A small sound classifier, trained from scratch: widths [24, 40, 72], held-out accuracy 64%.
Rows from block 11, named by matrix and row number. Each number is 128 + 24 x the weight over its row's rms, rounded and kept within 0 to 255. All counts start at 0. Numbers have three digits each. After the name is the row's rms in percent of the matrix's.
# convs0: expand pointwise conv (model.blocks.11.convs.0.weight, 288x72x1x1), inputs 0-71
convs0.64 101:116156170138140124112117120131144119146140101102104095102162122102167050146097118191109157146153134121090135122160121137110097139147169139120117126141120113114143101093131144134139149120175145126161128097148111099124
convs0.65 094:156148142097139119134156145086132138112168098129134128136107177136148097150141140148118121144116061085113096110162110164132140155120125113106121128143120124112129149148171095135139161133098120114155098133152123198157
convs0.66 098:165166115076127075138114127085110168148096159121124117113153157123109143162144103143123183154118119075143123147101146153130156125155142121108133109138132127086147139159138152124157161142132107138117111161119148165141
convs0.67 084:157123154067118140159128104151105119095120105139116120148139160162093102099139110128103127146115126127179149134147100157116139149104110112135130123128128126083102157103136085114079154135153149148169155123178132123165
convs0.68 108:126148169151070122117171142142111158149139145153102145133122098083110156097117142070095142116160131113166132094125132128132127093111123141145144136127118120151151140136141118167146122144097080097144082136175141134122
convs0.69 099:112130123126116081163052166117097131152151150094084128131149173149112107096112128135128163142120117112150083116145120112138163102157104128155122105102119118120107153143133172098129104128085148143148134145097124132127
convs0.70 086:163122078140100118127110155150114129095110148133119092163175145110114138163156116124116161139144167117147116103119137087136133131119148065129136106120107085141153114097110117114141103151178158121138154143152161141165
convs0.71 093:148126127112119118090132135156122090114127121149149138134109148092121148170083117114143154116134101130121127112172174124120182110139160157134162060106094131145112116113100118125105140112110114142174175104139132096144
convs0.72 109:139129143167150104136111119115198126152124097138112106116162116114095146142129168110145132137091102134133084137117091054115149113132120123118109139132153134086138142127079118126139118150113119155145115095077161115137
convs0.73 105:129124130147094140149159109091157095100075129159107140120161143143147137116113159121065125132152128131116151109095089128091102139147132147098109126155103102098140139098161149111141092126158110148104157103101122102095
convs0.74 090:169127136090157131137177124141164146112127150112138150174117127122126154130125133166155089146121128115156192147152142136149129133050150112146108143120098131125119156132149142129118159137119118120171109079130137163144
convs0.75 111:097127110102146118102114119109155116115100122143085109126132178167162140143158128137117120134105072179125143152172119153123145091129098104124116135151116093130108193125098141126100124145097161139144152157115120143149
convs0.76 098:131113162116131099118105119113105110101147126119130108168126170152099155119121130095107126141141149156106149163141134146185148132131107136117123106144111100144131113089066139100155122095182167105188150128123129112147
convs0.77 111:131144160105107131138105125085139136137130161113131157136152105137135126124110157132186140122070129109136093163107108110094098134098144116108165128135170133135158110117103128141138105087144182109131172096154115095153
convs0.78 096:116163123117150115110127119132140137131141098133096138145109181133111119124127126156157101127130112094125186158149150113108096151137159199104148146170131105150136113131106145123093137113134137132162125108121125205098
convs0.79 104:121136108137105137120125139127085118114116123130080171134124123107108127138132114103105103115074133095188128168120103097109136131109170127164127125138108131097138139145121106072101134125160142123122127079189166128149
convs0.80 108:115140081131120165162132119113136096126104107163178099141091067105134117154112138084141125128138129135149107115122103096095149126141123154074109122154139110158111163157117124120129126145103175108073120133126139127111
convs0.81 100:145151132125130102144151122101097128140132129078139159113108131127123122091166155164129140104092122118099163192099147122110153161131139139155097122109090097121148121062135140109081158103146125125120150100119156122111
convs0.82 083:085174131182130191108174101129127098108123130150145146102091130099136153116140129135077096143118150140113148124123144111134173123157138165075127140095132143119153154137165130119148130116158144159118119147110122119128
convs0.83 108:103113130124128148106115136088149147150143149143160126145152117159149146135110115128150159137128124124175122130142199085149132144123160144113127115140088087144174090155143067092150114131108112136097160157112134128110
convs0.84 095:137172142160128192125135110155183130116108090151170123109108130156096126130090139104105183128140115103143129138103121080152117134122152112151141134124084129095127145082088138088116125112141114114147125117136119139153
convs0.85 112:135138111164081113116178140171122132136172089133135094118113164122116154112111130132124107133150131135109142153160125115126084169161158154107148115089095130119096110162144100143134124104141151165117165094110084140136
convs0.86 093:084087155114152102130149120129148144160107107116119133093128145124172122163127115142146177122129137087105139097146102105132124181117116115138125160124055146152137157112146139112150131153103094146109081112101113124135
convs0.87 099:106105155112113123117142126165174124182112137110121108124118160154127139097110081140109176164110133145122106103150109145140158096089162146133108103112133102152153114121109144156145113063140139122105156160142151100137
convs0.88 099:142141111151164140127117149144172158125111145144169156094131085131154129102119147138133123161146096153166156135134154107123141107106136137103118080089150103099126091102126136126113140140047116125129154120147139120175
convs0.89 106:114141112136125129115128175138139074121178155162146140124107120121145140104164167130140131119113100131122119120122105086143134146132154120114137117126141123086109075113174117098122132124129126135149190202120105144091
convs0.90 093:155135140098157130169107097146151138145100099100099129128115103132149135133061147114142093099093125111122109100133099143103130138102154160123103104123153088160101177139086115115145164161135126159148123135119113163129
convs0.91 097:121143118119146208107114136073120099145093130108078156136152124129147142107151109146100094132113106115138147156129101125158140113156140090138109160102137168135172153135103109144127167140101112149120107128129141163146
convs0.92 101:133110111111097120141150117095154162132158171124140172111137118126119126125079140119106134134085121078089139124160158133085115089111125138139159112157103112109127183141104158108140105099155080136136147104100137144122
convs0.93 098:139166133130142131094135128130130072122119146134127168146144100104155116210135142152141157100159127104165120138108124114123146156123140113149130098148119130091134115138088075166153171137120130176134147113137136153130
convs0.94 094:133148119141144142126163132146108102158138166110159146199157161104100166115107089131148145153141153129104122159172172172103133127108142143139158134126107130100128145132135127134170125089136134154106121159129150087112
convs0.95 100:143124098129114093149105125156165147138147101158113093095130168206094111139113099092128108103117138133141121146128112153115120103153138133114155123125119180141103098091107124136115134127138080141111114122144081097098
convs0.96 092:130153106159134114111114104131148195093129149114134095139110113104134154138152125106123096113114115090096096089101127082113138115127094121182162135163141120164153114159124116110131138131122106130089171101168146136118
convs0.97 101:133165109141096147121133099122109092100129144130164124144115100118138103137147102148124165140157123152120119164098155185109149160103129127109171141130134108143077067099147114147144140127096096137103113099118159112166
convs0.98 110:120124155156156112123078142148104088143155148148134118136165140110080112150112109144115133104131170108092152105165102112154120142157136199131119114128135140135130116151120114157139083168129156184124125141154108120126
convs0.99 103:122121143168139178130116156146118112160122162127090147135145150132135104174104180159084107131089125149116152120159096111098108122138094116113104084106155123109126133118135121115117113082136157092158149138162094142135
convs0.100 100:125124126144129170115097145126112156113134139134112125142122137151141108160114105109134097101113133147144135099117131173122102120139158128083117104090121095123123059161150127091127143122180133107131111085168135130058
convs0.101 100:102170144115108165108081153105126116127107157141176118153146109140134130109098100143100169146137127149114109143130095139174149131153179111172135110132121103109214121118129122138139104147120121136142103110145134121121
convs0.102 094:136089127126106095134140131109158111170150154116161111095123135128145137125132135182121102107127131125112107139106146163119066157118137106169103187107095135103142112125142129146101178115166124094135116148118103165104
convs0.103 099:165144162174148176142139108152103186119143071148104120104123157095154160154127114162118149154130132141166118136115142101134161154084144137140117161124151131098119126100158127118102150150124122113152091121160139121122
convs0.104 103:154104123107126157129143153100147093092075124120127118119115110114115126133174133173136073116162118128096092106138118129167169102136090104082127101140109124111150133139138131125069091157123133132139112103090115136121
convs0.105 104:138107135123125124141082118175108163116142122124147141164108100136111102144104121125146094177151171124095136142128143143129121153158148142117144155155119100114183144148142154144125125118131057179093094127104114115118
convs0.106 097:105170132163130194100066090147123122132126151164140132147137115129121126106158102124101084132120125116144124108144125133116140090147122088122143119135158139102139133129127107105107155195124130115169074141138156116123
convs0.107 100:159125093107144114164150095082160105178103138082125099130123125137120087104102123113126135145123137139117143138158123180163124103101149115132144093114102118096130091149154152099132127171114112124149120155117071131110
convs0.108 108:125107105138115174108160122150143171125135145152143158163118117117109171180122147152133163096122125106140169139098118092158175105135110091155134100157132124119113101134099108090146124169132163154131108146142117108153
convs0.109 098:137181110127120126126153168115071120132152129098119072187142112107106088122148129155095132142100078131126145145117143113143105175109118144168118130162140138155132119118112135098121150103135112123132148135134182109110
convs0.110 105:106099160107154093119144186155103179133128098133147116103132113123161153113109114129108158115120139177143137093111142128098138134112082130122122141148109131123139106137125155132163123121118114157166093098075114100177
convs0.111 101:116136119140127108129122154132107100092126125147111145132151132130136101099138147102123164094157092158125137041130142133161140125115115148140124077181139124113090128154113107147092131149128169109142174137121125161093
convs0.112 094:109121132145129139128147131195111079123119125113142066145141158155091092119110155171123120144138104111154084152138139104135113138140114143144143190120165119126172144135125119118160133110162149139147144124107128158090
convs0.113 094:149100124131131113154109111121162144143130157152085114156131094112107158112134112083107164105136154111126112149072133145178139134155109131144151116102134119117132140102087096106094105138133147125094085162125145188137
convs0.114 104:139152122188125107161085134115143149133088118163121117150124152155135147123103158102173143167109127133103138129138123142111118159095136088124073166129106124105124131106126133101116121112112085122174106104101096099157
convs0.115 093:157138191119156124158154146121147134134154125134114122126079099154113168149162128159146096093119153143172133114100175093102119144099132105154154146124141106118131123101143131185164090129117142101134130098122137123143
convs0.116 102:113139138155177156123140120115158139170167132167132147137123113143166161154116139128144126136167101109168080130121164149137130162077171154100095166119115147145098136117124154129145147091118134158140105169133130125123
convs0.117 116:109093134120110088130099152144142118128105098145107127120140133158121112143183118108088181113167133097128124158127133110115101162106139159088146113122142105101142144134115101081152188094134101128095108113130135092126
convs0.118 099:171131157142134111119123135136148136105146157074149131132108156074120158099132138107144118065134150102136141131144128129117167166116126134095121116099171163092125129130121144119131095124125138107140127073111071095106
convs0.119 108:131151128137114108137099142080183120090066119142090142144123140083117112124123141114103105168170114163125130100121140115083139090128152166138071106126176137125120146145147120105113127106140130128116137094134131132152
convs0.120 104:130099125146149116148101172180181117087130148122151159150086144116112133121139074173124141130126116157071137134158117120139118103101135131102108142112108165108118103111097161140108135145125123153154161160100121134118
convs0.121 098:117159134129110125134120159121145140162092106109101105102144125178121165174108147123158104132153079150156123184117124156090123129121137152125135167144105154109170131136115103087127151125168137106135158114080122143133
convs0.122 088:125135109148140118149065066115101094060131144143143128123135195121116101147132100137129142096110135106151150143143156124121119104129138095140128127112109166116110149147150174131138097102115137124092120134150158137160
convs0.123 092:122085123137131149123178122134144104116122126154185124160145143089132135120140129130149143133109149125173117119126172091145124105120127153119091117172118155136130094133149079114127175145165097105127115119166189121126
convs0.124 106:116106135136126117118143116150121128143100093144141125127104083119122101140089125114161148125135123142109123143158120105091125137128138156080149139065117095079175159091138165147135098124113058156120140140115121141160
convs0.125 092:166147071152108135155122151103100136119138100172124169123125102086143121190111124143088133119124126113117123121136133091115124151134139130101114142148106148126174085160153130113089115130153195127144161121124134121125
convs0.126 096:104143113151137150127142101123188117098154143134125146140166138134179132104120139130136149150132142144098131153141096114121104095054135129095074134106120114157134164083141122092108167111096136139105111153146124127122
convs0.127 119:096086119131114090171119127119111142110097091140109145154153125126112129172167102114113112156129158119152128130150108097156116151172100167125119084154149106106118105115143142167135105104135140087138089104170135111153
convs0.128 096:128142125142099128117167117159134159120100170146104118138124108168107134093124113176108135140129100115077135100158128109167103091144172077148118072134120115163115145109146181119151123137110132143129118129131128136166
convs0.129 108:141115104133105092143117095139186125124151093183093150116113131162126124112130158120145126156132126139127097151143115110163116110101122158156100145163131107104123102139085120120157102174115114124084098159077126131146
convs0.130 101:087155099131139144156165111121114166125116135146146113138145181127106109153168178091116149128090141109081117098090083150138124146089122128160100137118157175094117141118130115136128081146116139140123122138105135125135
convs0.131 092:141099111173101165133149117088128118132147133140074133127157094060124126108152119128078099130153092113121167122185131101110147135102148148122095136130123103175173142111129138139136130128107150120130133163120114132140
convs0.132 101:136118121110149115176167112179102137098098143126138125124131107130096096111162099132133108090135155120142146131122124158134156150072127106106098120126105111105147142100181145114106125163153158103162124141140167088097
convs0.133 106:148109130132125120122148136138127162074120104117199099115084130099084150111137124113119137145120148121129144176164101112139127128112128119114175089138160150104161134114113117132115148141110164110147065127147130170120
convs0.134 092:134121138123125107098068107096132185066128098161074114109120141109151144154090157116151162144131143126127111135109145119130131111099076118128119109124123152127103162109134133090123089111126146124143114148084136136161
convs0.135 099:212119172119138100106127141102119140121133170123123119128127138123150130112166098111155136120127127124117158095144133167101112135121101130116122127178116088155169169154177140175107118152126114130131135137086128107133
convs0.136 112:161151092171117152141148151153106154116124119130107130146156115144099133144111059107126133136143117142090149116134160120151106105081123143154143157074146095131105106153130143128153122078128137141100099105171114130160
convs0.137 092:140119126142112145116155106094122119166141129074165109088141134098082095123135156140158124125172109130122143109158124087138129064113091134123180129145127154106138136153145133171157146134117124149128154172125123159141
convs0.138 105:122140149098119159167157112133162108122160164188146111118132091126132109120155144119174137138100121114119127102142115090166151126117122126166140127090108148124113145155155147082155097134148114127128140058111104146132
convs0.139 109:147148107118189109134123112158139120129126125085159118112125172131143138153144130162127171132105134145110121088148122138171083128086129129087100087133106136097101131090141159102092119163129106148148142113126172130113
convs0.140 104:126148123167100156114142121106110135150107101162147121084140139110074138157109117133111114106137123140105136180186099138133142110167115144173109101125123127149050118109112116154126130155114124107106119140126163153136
convs0.141 096:142108085127119132105137179112106125121127102125118107122177147122157145118141114092104174132154090151109087108118120125129109128121108109152114149106103099141121172157149164126142116109123090092160096135168109105074
convs0.142 096:141111096105132112117134098168091114122142110098162121112126096132174119133102135124085104152072050136135135161142166128091121121099134102122113154141107144092103116114113102130133159143143164116111101107142139143130
convs0.143 097:094118089130135169171131125120142100108139155156167161110088146095140103134138114127128108095177112082133157113141173120153135145116124142152168134091127127104173155146116115185147118129145158154116146127121129122148
convs0.144 102:125133176085101130140110129148129119155097136159106125170110130101161147086091153158148131125129124141170112120109097148104154138092156133076110103162130155117105144154143107128117149092124150163115091112098106141156
convs0.145 098:116121139142109123116125088115093146118179109120158113109112113176148131113147114185148129127087150093142151106130141135116166119134125125140087119145115107166069115099149077117109165116099110123104114131132106093154
convs0.146 100:114131152098106149108148135102165148112117108167135104114130143086122125128129109117087136130147100129067132151121116149161112066103132118118153132132182072142117139128122134121113168140083173140090150127118132150137
convs0.147 112:149170124132147115136155179163175129066131159085143123126136127094156144133100126113131106141116135131107142141158126116117130162145155098114169107126134117134117168122149097110114160168142103142157128069089133116131
convs0.148 101:132117141147153117164128084151140094151128183130131164128124118098133131123117152132060119124134130094156127102110107175118135150126092122109127145091101096166126131107141145067120130122121102156147163100109132170137
convs0.149 101:109073123116123145103134107143134141132147118143144124143127095127117155083125145137141137142116095158104137135149125115139115116190105126142106144129133134102159176115190172136146100154152161126137092138171178168139
convs0.150 096:126107145182144110071112113137131117178102118130113144140148148121108108140151095104141129142136139137079143166147188099143112135126139171107119112105189147096138109125109141115083118145108136124112124137104123154163
convs0.151 107:146095134133101092113139094113158103122164132129150077162123127116116125148060180121129097124110100142113106134145088158156161136144142142128138106145099105139110146136138132126155108157076119112087156142096109122115
convs0.152 098:096116131092138135136127139122099185118126154132153126133148141090140147132150110086144175164141163126145139120117135136142119092114102171095150124121136169108114139155102155091136151072143094140160132084112105157114
convs0.153 096:099144142122150133159116144145122087118088123102112130123092137143148121142120171156081133097099091102153118108122156121133134161154156125133125167157129177113113113141158135166192118128111106112090157154166113140127
convs0.154 107:124150162101134107115162174145099117119109108122129103167124127113158119122119148125168140138147176102192126160149112120108136113150114142071119146089141134137146152114149123146106109174088099087131133124116101119161
convs0.155 108:158099128103158134152105177123096148126170155116115133110156128126141115127097132096154171146138077127144140108136146109094164129132125116179112141138155134113122164125149154130165113092106158167146152161166105154140
convs0.156 096:116139131133110117137143174103148165102095123148158094106111131125143120141185167089139169190123130108147119115109140117177124120091116142137123145138127158101121144122074154161094156129110128109116131132134080113120
convs0.157 093:137090101117112112124144143122119128133103125150110121095133095145120100105131143171151101144138116158158131126113139129152141150126119140157071146174146136077109140072114145147131134078178156128132099143076125163138
convs0.158 091:126131156130073174145142175130116104151131110104135129148126108124109166092096161125148152138145135157115152093148104132142152132115126141097140159129058106131123179144150134166135117099122125158148167125122136161159
convs0.159 084:129106116161131152137170118179100172120148131118141099132129096150163145135144092140151152125106130140108126106110114088151119171161155146155158136128094113176115154087135138154122113090111147091124133130113163171112
convs0.160 105:174101133139134131114111114144101087157114137110111126103132098120119122127103153143148125103127132113124156169099125128160120126158126121156142149140119147116089134148064071159125116163130155128123062149176121090144
convs0.161 100:139120125141138112129109084146116108098161184148116079105100090136122090157153156147121148115201155115114144152155136126145143100104099113127104125157124138104146159159173109107130122154122116145135134106142129142170
convs0.162 111:121110131126106101165123109158158075118119139116119149118087118184147110171150087101140150130130110107115087131151142149178140136132133115096124105090116118137124116103145134155156137143168102152145099115142129109187
convs0.163 104:128152100157121163126173089099125118127121147106110138167085087146123146136135108123116151178167107166143147161107137177127117129116133145115096097124109097178173115098135093110129115120152158127120160127111112134110
convs0.164 103:117115117079144098105100094187140144143159134134111155119153153151095091140139121120070162135140123114146137113118103121107188078108130120114127092089114107123103131119106147112093085113136153118112143106125119119126
convs0.165 112:119124134126131130138093089142120106129179079152102141142134163121159112145139142154166126168083140103161136119141161125087161091154101128108110143106145142101119129134098152140150154107118116110096155110114174134080
convs0.166 098:119132111123100105105122139093121141117119105155125123181134137124125133114132082155131113071084105161112106126139119127081075106141138154134128123122117135148064120092136158108104104154109157111163149113093090110131
convs0.167 095:142109132096152131130140140160126175157097136158114152151158124152096116115109079158158110099154114104108160124134123139118155141167122136146136121116142139169106081140126120099105127159155137191087152128134085117107
convs0.168 108:110149132119129113106107140123143134110169154076127082122155117162092118133166124183094127159169123093207135131138148147108171139142106114118145104107134125121130156119094153099112120087148123131138132132133111128112
convs0.169 098:126127130167089130123069164134102128136141134097097147144116113107140122128142117134144145120136098110137146173168135112060119072119159126078133121166131127086148145163113116117125112140105140120106135123099127160172
convs0.170 093:161161112128156092100091114119130132120133104157111167144112098127130124158122141136177121149178112124096154165109142117142147146139084140141113102129129103117153098126156154097130131160110115116061123128095100167153
convs0.171 099:139142074115144123157152129136103115114106145112097159153105137106142131168145168094156123120135131141133107142114132106110116135112143069071131142130110128096155097147120174072139110103114176115144141171128127133104
convs0.172 116:110147095165104110118174118107090113167126110156114128163161160160126168133106137153152144133134141157138159072151139128143153131161151086130131105133130119144130126151142163126134166148120151156133108130123086153071
convs0.173 096:163154122124086163130138160115127128149144105120111125133112104109142119188156142107176133153125095151095141137120157151097137126168094106078129117071104100083126154144138162093100117121107141125159125134129128127143
convs0.174 100:135076130120110127164085158128138111097138149122166122111180176163137128136109117128133075111145139105086142146110113136137139144108127108170085115130141165137101104150134149125152160133101119127103145095167094116101
convs0.175 090:088129147110154123086124165117143111078157144115117122154128133127073118096105128171103138163153160145130136152150124147092129149127096152155120143167093091143140104156123124101104134142139148135136116118113122182176
convs0.176 091:077136129158153136118157127101096138073096091124146148155127123115152136160129137137092109163132106129135137120119134128090116135163142105126137116125131107162140151125108150103139118118172077182122076102125173160131
convs0.177 102:131102108138140158187152094087177115140122100091143089124139114175122118113140107118080144126116169108161120134092133089179121119090158125119112130122152135088146152127126113115136101102107146129115127106115102141147
convs0.178 104:140177127142130127094122139103123126151092146122201129129118092141114122150123108085100147117141116144181175138132134122146113149101136127152133118120067080123127132185118125150145163109141118130117117111085111149126
convs0.179 091:164108163156120141093112185119132160141117087114124148123134122136132138139166154145071129129141126173140114094124126142139154115109106162157122147119097137097150178106116113127099111093132174139151085150106109107144
convs0.180 100:083167126139120125144138134155118154092100126129119139141160150175141116103137147081110180142122125158131154102104179099146145131126139122122109173117148121146182142127117099107150100126115132166096091100138128154163
convs0.181 099:133106120114143112149120179123172159093119122101108094163158146099115143135119096098120112184115128125112107149105137107108113137132171113182185110131144144167101136135148151131158155134150153104138136161149112103130
convs0.182 100:132095127121091116127155131168156119162103126067105158123123146091101120139157136143155100170115129143124123133125155087084148103107156163131128117123106111167141137186163134168165120142151144130135118157141127098132
convs0.183 096:099085171122133106175104152124087100103095101105138103124143151147110105154129175128119156124108161123126108114124136095122090155118143131139140169107082120118096136091141126136123121129150169077147123127091140107154
convs0.184 079:126090138124103183150144143165174100117114108102129115139126113124111136109103116145123116112118105170120082114140171089152116118135103142110143124081093116145120134163095143139122067107142124090141096126088144113102
convs0.185 095:145149136112136113143084146088161118154086092136118133153101138134102165096126130082115094115112111125131136146141109151152119132078154116106140142100094133127126087134140141163064113114105094119169107128160093119134
convs0.186 097:131154120138145108119103150149118138128118148160094133149133146131124121141194142104137125144088152099155207122140131112125104131062119132105151128141157125118112093121150112106070124111136135133115127101080094118115
convs0.187 088:120123126118129135117113144086145113143088145104139138087150118125145151152150080131171097129145140111141164094187071180125139135145154107128131141148102112106126139185144119126118107132133083139167120147147108151129
convs0.188 103:132091143102131115113120098112150127099093106149124157160142193138102142089126104136142101135117092135111135106093101124096138134104092092168131119127143088088124127135124117078155086099148132134174155124142122134144
convs0.189 102:138172158153073097131114191125145147126153151122160164125129128106150121113168117083126156142167108109157133169100111130111107148191147123106114102136142120155112107149140137115154114144119114131120137139165126106156
convs0.190 109:108104101146118141097136132124137112104126138136095102111087096158142103100092152139136109126120113150169158126121130164112105108139169126130100142142142123104094111154180047149126108127124122171125132104144110163093
convs0.191 107:137137084147105115143122125148100137116130161126159104134145090154167142162110153175099118151100126145112140137139095109094164121086138122137104109108133178163113109127140146168107155128135118073176121117133144101158
convs0.192 101:115143125143143140122073125124142125093074057099113122167077130080129160135166142112148143148135133144118117123137105157158143149136087096115141161143122133116125149095116148097151110111118131151135110146112112155164
convs0.193 100:133114079085059135122126125085155166128125108152143124129147121104147161123149126133133123101108100128145122095164135099147126130133121137153124091080142121186087143125106127125119128175122180137142134084128136118127
convs0.194 109:134101115119051131121118163131169096158128139126109122108145179073124095118142122117152123106137131101082152138139155146111164148106133124144147163152126089106115110102110111133122123160125158124148168123121167157130
convs0.195 099:102138101104162115135142121136131143119149117129135135135115163174113115134125097185108139147093165117127128119101114177085147158105149134135149146181111134135132134112104127083159083140093092111113119136141091094091
convs0.196 107:126134115090074123112138145128151099081128098113109123146113117148109119114094138115145115102099116116124133122123150116135129095146144144134162104096113181108127097037140145128155097143137103162119131158161125104152
convs0.197 086:150111132132135128152122128124139121125126064164106079139134133132100147124181144126152109099154094157133112097132094137174108142131106132131149175133081133131154105092170134135130158105101154148141118098162153121163
convs0.198 092:129134128087143101138118136091148115149103112155121117112123097103151103121106151135127147113115114120108131116119166105128144144184127091113123079153099083126131199135138124106099125161096163102118118121146143191116
convs0.199 103:144121111132157086118150141163097156152121165118131132117101156090116112134116143150080112134138160144145122112117131185121116145150142158163154145075089093113122115129088130174109118119104122108164183138136126142133
convs0.200 109:139118091116128134143145112142129135175146139107113120124122112102118136161133112113133157121116126138133114175099142164124145164108145133131078101128144144131163125138157173101152089060123182134120106100122183103099
convs0.201 097:174097111135104113158121156143135119100134135141080112180148093157173162092159153147108162139132110140138143134125134142145157105106137111102105158143104110160131137103100133119163136103124090152140094131111178155137
convs0.202 102:115161162111073152129172094118146092145141154170152094112129116117137142094101163133108106129144142126098141107091102135114136138140128157130128124167123103100128163113163091159156113094105164147100100123111151149138
convs0.203 112:137147107115098084157129165152110141130175109146138130124193124165134166179147154172123133155174140105120139151124125129156095131104089119089145123138145143116113134096086142165130114114113099145123135131116101139136
convs0.204 094:103110092166113104157083097143134088097158131135103132127130131124161149152134074177171184110144136135104132153137173112128140134107156131119111090109124151153130148123127119117145126125120073107142161126152103131143
convs0.205 106:126115135142134136154139137129133149145135121130106172119163109140123083093145152185111117123137106177099132110156120128177138082107171177089158124136097138091118168114129124115121163147114133160137163102105113119125
convs0.206 099:072152125091102148138080109106163126155126109127089141141129142160164133111131125171160143096117133148129107147128131119137161138130147123118106120103132088110136186152136135129125186148082098109131097124170135119150
convs0.207 094:118110115149118105147145125129092110087074137103101093150122091121084131128147147126131152132124118152158091173125120142144116125125146146126130145163122153103102093145107106118140174131075093103148112186142134151159
convs0.208 104:083087103165115119125120132144080149085108135107107125149130111128117133167119151091184073143097162124127146178103094126137094141093139142145141142125139077112100143146128119124111158132155119099137154128144129132133
convs0.209 100:138168128116135135143160141123168169064118113170107173145106100106143107144122149122109126145121101128118145120120127100133102142159135105144135097123090141114139130072105160133122126141093126152147161199147142107121
convs0.210 099:069105135161146119155120126102127145135169098181148111150169106181100130153099137118114137091128102128162118113160131159134127158108152117127138119119109160108119110094103171124118106139096144105120103095150141147100
convs0.211 100:099138141115127126108132077106141096134125122123091146107109122156167111187083176092148112125184124109103144126112144143108133128137128094159126134147149169118128149122111143114176137116148145163132141121130118188151
convs0.212 103:114157162093113121119155110092109134137112135153103120138177097117188154136166130137150143099117187141117124084120135127162115081158128146135100086115110100116112154132120145138147150123161115147138111128132112182129
convs0.213 102:124102130129127124145138117131115122076133133131135108152121152096165121117123143112115119102103157130125132096125147127146104102104086143150117154087103109148151111114100113118047081092090132093138168171098135153143
convs0.214 102:098156134140099115115126156120118088095172143121113174155109159079114113119109091110136107155136146149136127123134114142131130138155106156147144160097138160122134113125106086104135084139144090119122085123092184128166
convs0.215 099:099153127110100139128131123124141154118132140140082107113142141089129141116107074133095087111148152174181138110146143143148140113156116138130135149091122085104100125116123161128148125186086129182114126095146128156117
convs0.216 103:125135110164142135155161130145164104163122151170126153110104155086155143108120151087120095157148164142138150157148141147132132116141113166084150144137099093103110149111127129095160095158129123143111147191140134127147
convs0.217 100:137108111173138161149159084127165164171121109140138111140153109151126100066149142138130124114133091126127139094084131117142130135106112118136130140096118107134184118137141171166144120108140103125176140102145161108151
convs0.218 090:127135153170124083127135144172109134097127131109144110122158125163135122135088128117134114102113114120137116135118116174138158082123126102171122128118108149125126122084119118065080158150145141099121125162161194127119
convs0.219 086:126119156112085132153098134092144098134152144114105171152125111186117135133099158123090159100138090157148125134168120155148128131141130135179092164162132162134136143130120115125143097129125126119133093129127164132067
convs0.220 101:093125112120102135118126146140109137135168117111138128094158147154172122136117169092153134159193129121100123168119149140134160130157131116121096152119134157151144137142144161112171133159094113137180137137159123155180
convs0.221 092:131124107123081119126106094084175120118157109107107134117101155068127088152128113094148171134138140103084138121093176142157131123118140108142121137121166126109108089105114121142111120157110179139097151113119134129143
convs0.222 102:127139141159171109093156118178145127091108136137118131113100121156120126128153106147119138116141133152154155118117137110162128143120120095107096090135163173128132167120101085125143115074178108111131139158110070139137
convs0.223 097:110162127134127152119110135145120097115110147155120117130110121121128140142132077119111136153177171102105127128112150109153134090091109098098138148076142161110143141166172129164133161115125097126155095131164174131085
convs0.224 102:138176194115130122148164150125106116127132121166115146084113109145138122113179088116164136114095162158142120143096125134105116099148178118139092186125133125132165119140105122118155128118112152132151159140121125107102
convs0.225 099:092140117119127102111129156139116131111104178096174090129146127104136167135121105150122096082147115137147138116136125148113106123129132127146095173099168153096102107107165134103101131136131090113117128172175129118075
convs0.226 103:151082163093132104130147122087110103125119126165096136161128123109130127128123146161128129144171083130129123133118167133138138167105104083149119133149171130150113092144121170125109127078115126182142125142097160161147
convs0.227 091:134166124138153145115125140122113147128102143093103138184107093114134095173158082119098068140083151134143124102119098114108132147119127120155142082148128110150128145149137126122143121118102108130109100116156165071150
convs0.228 102:134149163155088101087128127138185128131147122115172135129128126139166161110153107159092132163123161139131088111086150147145156137130127141144136152145158176113112143163115121172120132128119153138159113109077141155142
convs0.229 110:096078110130126138131098151145092099101139097146103135146123101132151117131115164167115139142111092138081084123146135160167145137082156156110132125132117136128135151110115099127145093098195154092138127158131152132128
convs0.230 101:103129135129127104114151126117160136147146119088131091118119102121167104134068151104094128094174142115123120126117165121124092125117093169142147129136148121169116078099125096096151134130149119139121147124140101201118
convs0.231 092:146164113126087121121136112118107121126156110090093138160080087124121106150129157171157125123109146095084123138145140099170164122107132154140118151119148174096122091137157107107105145146127117129141171165096143110141
convs0.232 091:145170117107115125115120136145122131108129115183106138102151123096141160128132116097071151126122101113109122112158066106127114127064125158142113161145087133169148143150105107129119101106124154136128147161172148113122
convs0.233 098:127098135161137123108159144130128143132111147152111129143142139141110103176153156132157154110112155129152104136135156195108094130127117144104168143136096125178071128112177135132141091141164086103129161124141148150127
convs0.234 090:150162105091138123104145112128116096064134137121134129115148124147110110105118120108130107125114096122169179129151133161119084153164152078089114167150129145100113115106126161112114170134154118134135163168157117140123
convs0.235 101:129160134120117122091158090156130112090117129142118100110148121119153096093164088159178134147147134076097121135128087158143129101098128131136117140102092133159126160131099159149119111161137165135119145081132144128163
convs0.236 106:074114131139131122114102139109147132101105106119125126139111142128136137104135146172118126128108176124125115142125158104140119092091097062133116116148140085115165140159131188154114106150165110169103161108091121109128
convs0.237 108:114130139159098144144145130109138161121120108144132093130154105095120111096150115088134113117146142136125122195151111183095159152112110154185122106130132114128156145135165136159167169114083097136124124139116096109135
convs0.238 108:154151179132065104134114148124149121131137121104149170136136132109139114141142125134132160172150129124095116136085104131127127118122108095103098116159140107140140106111182105154118110150102203131151164107110126152131
convs0.239 104:161090123098096128134109128136172145089098144152078142141138146127100134150126133184149132176113119138130193109112126108081109112173102130113125135147128144138124133169146102108137138145127095155136114170127113140151
convs0.240 097:127105139098152143127167135119142145143088112197084156168081100111076119157157134109149112125142139129099151159151135128065114149125126152111095107087127146133109132121149155138112136123107151131131123125131100134152